Weights of a small image classifier.
Model: 1.73M parameters, patch size [8, 8], width 128.
Training: muon at rate 0.033, 12100 steps, batches of 64, held-out accuracy 58%.
Data: trained on photos of arthropod specimens (BIOSCAN-5M), 195000 training examples, 4.0 epochs.
Rows from block 7 of a small image classifier, named by matrix and row number. Rows with one number belong to one neuron. Each number is 128 + 24 x the weight over its row's rms, rounded and kept within 0 to 255. All counts start at 0. Numbers have three digits each.
Before each neuron's rows are labels from the 100 images, of 14976, where the neuron reaches its highest value: "strongest on" is what is common among them. Only what is clearly more common there than usual is listed. The data: photos of arthropod specimens (BIOSCAN-5M).
# fc1: MLP up (model.blocks.7.mlp.fc1.weight, 512x128), inputs 64-127
# fc2: MLP down (model.blocks.7.mlp.fc2.weight, 128x512, transposed), outputs 64-127

strongest on: order Hemiptera
fc1.461:124111075097125147108170094157106157106090163171177107102119117107128088153159116130145149151101117102112164110104149102135173175157142113097192155126112134103124122156146145100134136135133148
fc2.461:161135125098109151102113119145093106166150126127147161140112096135112173102120115129118122090081152127116091197141162125138102102198099133108171132137168119163139132111101101120169136102105163

strongest on: order Lepidoptera
fc1.226:126128146163098114145133134169182110143147112160146102168144141087099133088117144105106121110105145195114134145108121152128197109124140118124089102076104097144117140074133137121147134118136108
fc2.226:114137151110169104159118171103107115150169114117137136160126089123127135178112141127120139178133162104172159124137104106087104126096137057104133134097125176145145146115089094172179118103140144

strongest on: class Arachnida; order Trombidiformes
fc1.40:123138131121118132096136153137103125076094113094129098139154142148117128130118155120119180114117166157112120117113149181129094132137139145120097124148142145105146163097102122106110166161101117
fc2.40:099135135122154126098087081147144140145064141126153135130136125114187118167110127138116108114155126154151101136085114118134156099108177141111151147113129156117154191130086124103107129139155112

strongest on: order Lepidoptera
fc1.480:123149120104100137127152126123093081159129148132139105170172137146146178113158110143111111128107118109146129137098138089127147115115132074156153114100127136139117127131113113155093152150116124
fc2.480:170169128125105117110146126107143112125075109129131134129099120129130086165125146132096103122129153185179125122104150168105121139126110111119098153159131125123149112174132158112139118123093141

strongest on: order Diptera
fc1.356:123157068152176134131114140107134142139093129102150143144117120108139104149110114114124158146175134173100122142104078130143112167124150159057107091116103107151141108124108161102080119093194147
fc2.356:089146149110145152118096142158159082097138104129110122120144123165101146125117134184129113122156112119155116112110163145085152146169135121144162122117113123158105130136169129142118118115120115

strongest on: order Diptera
fc1.139:118180106165187162126099148159108100129095121119197126117094153132169089141141131140110128132155116157167140110154128144137089174134109151132133103106139141130169119124135158160136152146151133
fc2.139:070134110107137121083112175102113149158105129121145147144118082127102120149130108136158130153115130142097091117148171156160134130192131141110106124142147110109125115077132094129114116115137119

strongest on: order Coleoptera
fc1.201:127141151108146136141150113091117117136120101143135096104127128147132109073118141130167114131127118155153124149196116151191133189093114106118110166104169106143139104096123112129122152143156149
fc2.201:092090153118120145110128115161126147119124132147159141115114149099168107097130160111148146146128089105182160097100144115089169119124066138137135122132125161105106131102157109156142162128111141

strongest on: class Arachnida
fc1.412:158116141150126125155201104141129141132152145104094119127174106112131126128092105137078095180131123115118111115167122143130104123120155138149147151146110099156125077124116137173122148116144166
fc2.412:110067141110128119119137087155158125126116124123094135138130167134111090100169135154087143100116113108144126180116120106102121162123126111111111119084132096089114124099110128098149138120152120

strongest on: order Hemiptera
fc1.259:123123093141140124134094141121109145135128109120132067160135118119115103112154159100137131116161196126104098143154106065145090160129131120135167133136079172122125112127123131143115138170155157
fc2.259:083113148143153135117114104141135123135137151163099145121163172112095120116156099186116114131158157167127123124077135130138158107139122162072121129131135147125095139123164095128153113100125109

strongest on: order Hymenoptera
fc1.215:126159124113101165093153081132142124120123100174152145095110117114120103183162130125085088147149114133112139163092105163087148174085135122132148127131149119147121143112124111160075129129131124
fc2.215:139147136084139096125145159129091167106162122113124112123149118153136128127097138143130107096136119129163120142142155128134138151123126112115153147130113158118099138131136130091115130144121161

strongest on: order Psocodea; family Caeciliusidae
fc1.169:096147072121097121126119130127151104120079122141172116159125152129127116095143164121083119095100151105170146106110114126145120093132112097156143105126118171128130118146135123145089141115191147
fc2.169:142122151149105116108124150127175110154104126123146139161114078176102080120080178117186106160098147162154164119140130124113119135098137122118142115096116122117122104140137117149110100137175139

strongest on: order Lepidoptera
fc1.137:126130166122112088137139128118139101105136132110107117122134113153141106135115158139092133101114091114128123126116131189151139111126144126187096157083134089103128187143165173131122120131127100
fc2.137:092134150141153145128145126131142076155136143128131092091093142148123142131128088131169103126154099095159133109115116125127172090105147096132145104136114163116125128106098147131140132129109125

strongest on: order Lepidoptera
fc1.43:094162129154105146149109145139128142115123127106141111141170046116097145125148112122123147126127171133170124081131107140128112121111143117123122118153152128093095168165105091146106105120113129
fc2.43:149131107126134074159124114130153107147185099149101117169108103143109123133114137097129144112118147122094150119110142109127112168126164141148152100122129127100138123137119127104130080124139137

strongest on: order Diptera
fc1.384:153108100127158116183081126165150120144182120161153138150187107115105114111135101138120159114140128117170113116074114091139120118093155098093157146142126148139180113148133087126139134153131072
fc2.384:074115139144138155127144158091102142116152131116192086093137130152132107098118104127100094113110137128149122129129090123130151169127135116145105110109094107148132170127118168118164136105159089

strongest on: order Lepidoptera
fc1.83:091129148146110142142094148141147137158119119106148124080137155197156133144149154131119150083119144103097144146091094141142159113116109115114131120153155127154122155068147138179095149117129117
fc2.83:122114112094094169145138165120131139137102109123111074157143088125134128115128119154134116102150121141154161102118155127123132078146166164134114081102095129127147137130190081143173130088118142

strongest on: order Psocodea
fc1.398:113116122152151124134163119145107140136115110141145122124100118171118132113115118173108127083119121134116123120144148131123124137120131110116175123140126131070153144104089133122099199108127117
fc2.398:155122120132141141106109139175123134176106137121123171100159112104121124134125176168106084115124186150092129090129166138137102144113167096121084156132110133116129151144149120157138162121108137

strongest on: order Coleoptera
fc1.483:136131142113106149160114111115110131111093163130144086144108114110156131092128125133115151118132126131076123092100135152139137103126134126157092153154147167140132109127118135116161123066085138
fc2.483:150133141133152115184129130094125135133068117113122153085154082075096159158137142150093111094116155111080106101158136105145130158138139153130140149078126149135143123140127111146120142131100147

strongest on: order Lepidoptera
fc1.496:097126143116127151099111158147119138086118147157162117124178126122154135120181133097120142157154164130153075103094165125110188133138103119125152092127107125112087119135157103109101156114100150
fc2.496:127117145150103137124123089084144139164144108101126128143142136132118135155086174104125126058146134158141132115104163097118111138105144117145129099100140127152106143113115097149138162155166121

strongest on: order Coleoptera
fc1.409:119103119143119146136135159078136122144160188110152110146130152076132142136129146119166140146139133167129086147112140150154136172142180101168096144145155127111155148076100069105120145167147109
fc2.409:122124130123154151065123131159176099102122098146132157090098098163124108168137139152096126144159154129163178099114135091110112092111100101122155150142116118152101139135139111122132084114095093

strongest on: order Coleoptera
fc1.361:139140100096128158086106118166135128132089074102154115128141146146116160127112161139094110103145084143139139151163151152129096145155136126140113116129101105108131124130114142108136123150156130
fc2.361:138083121134145133122080158118171153122105114150087131157140115108099147155106097090137153112113109110134150117115145112163131113134119141166115186155099131102136127113077131149100122112125118

strongest on: family Drosophilidae
fc1.301:139143120130128157151112135107127132138119137164158134143118162072145123130146149112102114185109137165082163121105103120140083120183104116154164123108114159123113115116149111129101125113162120
fc2.301:185144146123148158116158144122129161086100114119105132124116102156175114110114108103127134082125133154131108088121112162122107080101118140141075142183158113149149144134130156155117135160155131

strongest on: order Psocodea
fc1.331:090127103137112140125143095119099101147153118140130168092159103120093122109102148089114127102085094139147180140153115152151157096168121127169120122132114128150119124095160127159144153124118123
fc2.331:062156128127146118153146116119170104168152146110155114107106141139089171119111113106142123141141156120131136107141124108095116159131158146137132123126124144135139104096135153083148134126086106

strongest on: class Arachnida
fc1.37:141115128127120143134153093183126107126171111133062123107157131090146150148100147155102105146105119104137125105130129140110124109134181122127139124108116170142142102118174148148092146116134155
fc2.37:139140134101111138120122104143115096085135154110131122127119080099148156102101168106101099094135114129102119119110159116151117136130142141177096124153171064136119160129154114137147165120149104

strongest on: order Coleoptera; family Coccinellidae
fc1.52:136125143133137126116115168113171137165144100137096130157108120141145111150092106133162137117074142106123135121133143130125182105090152138127154146120100121122151113147145139100080155165131149
fc2.52:115086139147144112121146146111083089143170144100109138137138126110151142118167146142116097141103111146073147113110134124161168118122107087157133153146128161116109117180136136131130102113103167

strongest on: order Coleoptera
fc1.470:131099110111101132134122112135138133148117133120157130117154095120131138151104162103169072098127178127127147124119137156148170117107119166089149124088121144143136114143175130116089111140119157
fc2.470:138109090204145128133131103120125109077131116154068079120103159111137147149138123119152124090153100093133141142133131113127123121156101090144117137131138120110102124103149125123144116114098156

strongest on: class Arachnida; order Trombidiformes
fc1.408:131103135145142131138108142114073155112115094156139100159144126105115141112116157131124141160097147124158077122117131163109143109094156132132126164162123159122099158137136133156141163181126125
fc2.408:112117140118149149142110092176149206113124169123134192118097143163111150155139119115114128100159140177132116120140145093121126151113139124116134103150082124142097130139141151149125105164113092

strongest on: order Psocodea
fc1.344:120131103143162136147176133147095116108140109146157109076152130124181138121131117144150119133133145138145135165122135141176076090181173134131143088105132101105124106163143123142101148106147100
fc2.344:091153095130114159126115149124145090153171119102101141124109143100161125083130132113152122114115097112090134094136180092139135150155143133149110145127150113115165135120085123101145142098129138

strongest on: order Hymenoptera
fc1.264:185103128137130143144124152202097102122093145142093117157213112111177101104123088119115118174135102107156135128119125168117152114107150136103148135129122088096116159111136146173118155115119106
fc2.264:098150148115108128116090138168122143137158133139129145091160123122150135162124090113116114124137102161138103148144090142151098113067102136127139137112151091150107148078099106106114151145130131

strongest on: order Coleoptera; family Throscidae
fc1.91:157149123104116092152091119123110142150118144137132105154141117091166125159125098152149115129081094152125112134125119101137098114146130118128149124105116163117103156136118121153115151144144128
fc2.91:157170092127152129127118139173111098135155111129107137117116095151167121142153133124118145120148171115142112123086115147150166121140135139108126108118110086155143098088106129093125149108164105

strongest on: order Hemiptera; family Aleyrodidae
fc1.465:125106084127149149176177072143104118104089142141130101140135117134143161136136134125117122147104130084111163132102107120139114120190140108151148121135157126158159124105141108098142135111128138
fc2.465:144116148134099187113149117143126165130135116113087191128105094090095138116137096107119108093148124124108095126126111166119106129166133164116142179108147109104123142122142162118137127162166124

strongest on: order Psocodea; family Caeciliusidae
fc1.121:103119127105125173161107145158102131157115098163140108116154142137116112114110175121134126117099146125143121144116156125151118142096159140145137062116165138128112089132116164144135132155153109
fc2.121:129092120138121106127140163141150090140138165096119114139155143122109104119139161101174129168128098108106104120167109109120154120129144139116108099087125145117113170143142094155108161085172108

strongest on: order Psocodea
fc1.341:146141111143129122126137097130171132190064149134158096135159136125115147099127156113121106100090117127112133161102138095109140107118136107133150118137131150165137143126134100134127126094134125
fc2.341:118106124104118129090148121124152110127114125139147113105104113132142114137116173172161130148170125127115130112121114168123122117134105098126095111099142161111135102108160094115135153114132175

strongest on: class Arachnida; order Trombidiformes
fc1.339:150122060127141136141181157133139118129135160133108148198111137121129113104106094128086130125133139096130100178143101137116125106080121123130104147115140110102106117118161136113133148154133154
fc2.339:175142114137098122132146120128122150099102145162136107144162144157121096172087146141112143114151133161091110162126099106132151163096195112155116104104131130146113123117149122123156149099113094

strongest on: family Drosophilidae
fc1.185:149128124124078132118132133156109126135126143102136127111114160127121099117136132095080142111138127127128119132121101144175111118113133134097165102102127144091113097121127140157165122129160211
fc2.185:155128134110123177144152136099099133098096152154130158140091113133111131133111108105122122197127106113103135130131090121119134103167104104170121116129202083123147148071194093131128123123145121

strongest on: family Sphaeroceridae
fc1.472:115145141120135121099091114158162114115153142148103150152120086078120150148160125129145159084160076098100136076133117134134132122168140113175148110173135121178145139095127079121137132122145123
fc2.472:134166106124169139144163109129110120158128153147118107082121106083120102136121116102087180127101142157134136121147102140121132098122114158103104105150121114117139127120163170117122115135083138

strongest on: order Coleoptera; order Lepidoptera
fc1.322:149131113098096138101152128128154127131133109172110086108123139188135146167144127143133168134195113113144145125138058132112159152136139110158209123126078167142117123136108121144103113090142107
fc2.322:123134111113081129193121130130144141111137082114099107162152119153135104097165128143120157089119125150136118138109117152140119106164136126154111110136132087183122126110157156096106124093126125

strongest on: order Coleoptera
fc1.96:107126150110130071096120092092087129128120145072120116122138158112105142142130162130131107089127161101162071084160120150173144132100129130106101154112124106129140121095141127163188150151118124
fc2.96:164171119130104089163136117163124144119104098142131192117130142119114129078131094115102141150144140118079142149127153125099114131120100151093127120144121096116129100106158143101084133147133116

strongest on: order Diptera; family Milichiidae
fc1.95:136134080125130181120108128137123113112162145131178113167147095136151136106142100148150140154121180122102150121070117162145132098129130132108167145121105090132148090098130159125125138125138101
fc2.95:118117082170107116142124129155132102082169133131162095076145135118142123166133155113123104122132123148118148097111117127141147134124125104146178078158127117107084156137126145106105116080140111

strongest on: order Coleoptera
fc1.130:135132132136110101144094179081188169107179127127122092097166112128143106105121150129071068067136123135163129121140117133153119114136182105142140127114154105155155111132120138141115139149124145
fc2.130:127132099134110130096147114141092088132146071101117144101131138141138151097141102120127168193140120126178117068109148120167119115098162076117112103128152153106118125106104131145142148128122119

strongest on: order Hemiptera
fc1.106:146125123082126135126138135124150116143123104162126123150139108118127113128154137139082130123138123098159161116128078115117132176157156149118135080130175117143094126154148178089115136152130164
fc2.106:128136092101097134142133111116056129122119113137173100179140137135114124134092120117142152141169182127109101132125105118136158154153141121154106078134134126135131141119147134136163106119136143

strongest on: order Coleoptera
fc1.53:144172062128146127122146144154141116103103116129154099131122154103160128113135124110097125115141159068162123118114132134158111182139146092149133144130161117095152095115152098140159123153152147
fc2.53:136122136106129172121157166081125130101122090204138132147136124099123139141166122150142157102087095135109135138144093101109091136153150131147127156103165120109103107154107119147086103120108111

strongest on: order Diptera
fc1.463:153097145134095110132126142125174110118130144118133141100113129104131162124137132144139148150120150118043101097123119189114101103140074118158135137130119102130085168139160106130136112129102177
fc2.463:163159129135095154098189139129143070146125121129144111102098141126125117138127149128124087125132097103140141149127146133075136093108119122146081163176082121109107105105111143125169119160096083

strongest on: order Psocodea; family Lepidopsocidae
fc1.447:144127170089134139125139090146133116104107128135160108137122106106115113133147116093146128132160142174129093113094171159159156124079122106094138111091121151090082173134107093145122138154151137
fc2.447:169120144138140073114124096140143176113086146123089134095131134135147160122179171067086103124137096107143098120107148132105160146093119124163139129148142086147152126146111092113083159132144124

strongest on: family Sphaeroceridae
fc1.288:105117110127121139115100120117156093166163157119141152107097127110129143157100119129128114086133140165098117115149140135107150121174148120128104127163159112155149130120118110143135169137158115
fc2.288:101118139098115139134123121123180114110148094179118132155111124092167144129136111107130130122126148140134153090126110136118155127129122169103108082157086119147143097166131117104118098148104106

strongest on: class Collembola; order Entomobryomorpha
fc1.124:147126121150101147117134184152124127112120145119145114104148103099160123122143105111127129088122146123134065091172106112131100118152102151124145134133166126066130118119133144212125143097128136
fc2.124:125109157097131109123160140142130109099125133095126166168110142115112122159141137150156151147150140154124111150130122136109118144088129125105095057081169111096165119144095104117128115117115187

strongest on: class Arachnida
fc1.266:136153145068150142129161060126155139135130159147150100104092126123116112144156154149149106111139140086132123141080079150143109197144126119121152106119154115176142117099085130102136099124164115
fc2.266:130126119084112113140126148103117132113109104123114135101151139176126099158093095138141118124138164104118088166161139127136161135167151103137115129137153094147157099173119081121138125166113132

strongest on: order Coleoptera
fc1.212:097141140128099132125147104091099131137153111124166132125143100138117114165120085144101134124083133124116098144117112153109110135116143177183136144135105102128167172154088129129094181147136109
fc2.212:150157131130164139112147105118113122156120162137115135083066124120123164154087115134118114116128152123166113116103146112172095137117115142081115119136167125093148142154159144111147129112116101

strongest on: class Collembola
fc1.30:130187152113129154130138107122143172115132121118113084133096077113139101087170122127110131126157119178074097146172111160178150163120130139086155093145114131157149113142110143134152115110115136
fc2.30:122093152122131135169144164159124160100118165100135159116093167140136141110140123122134086109120114119155124130123124117098126152133134091117133152131143151102140107104146107136108123141106132

strongest on: order Lepidoptera
fc1.204:127125142162103161147151084114186135183144076136150124136121106107187119136135172102137113133062112133151148107128137113131117138135165142149100119146123103140143108118157107111095138104149157
fc2.204:128147111128132167108087119051099157161137153128104124121138134134139123163102163141147132130177153133157137106121120126109117127134124107126121117091123094185078162117160090124149101119110090

strongest on: order Psocodea; family Lepidopsocidae
fc1.36:144078136116177127118139136129149091156089132154114090135101131142144120115169122102136103080101126138085144145109099140150151091125100128085123107114093119173099140134113083139127156139172103
fc2.36:123129146158098144117130108091121150140115128144156136116100143126077072121076144143165102157140138138151156097121128149111146093121095160152104167151141154150133128116136089124137128119102148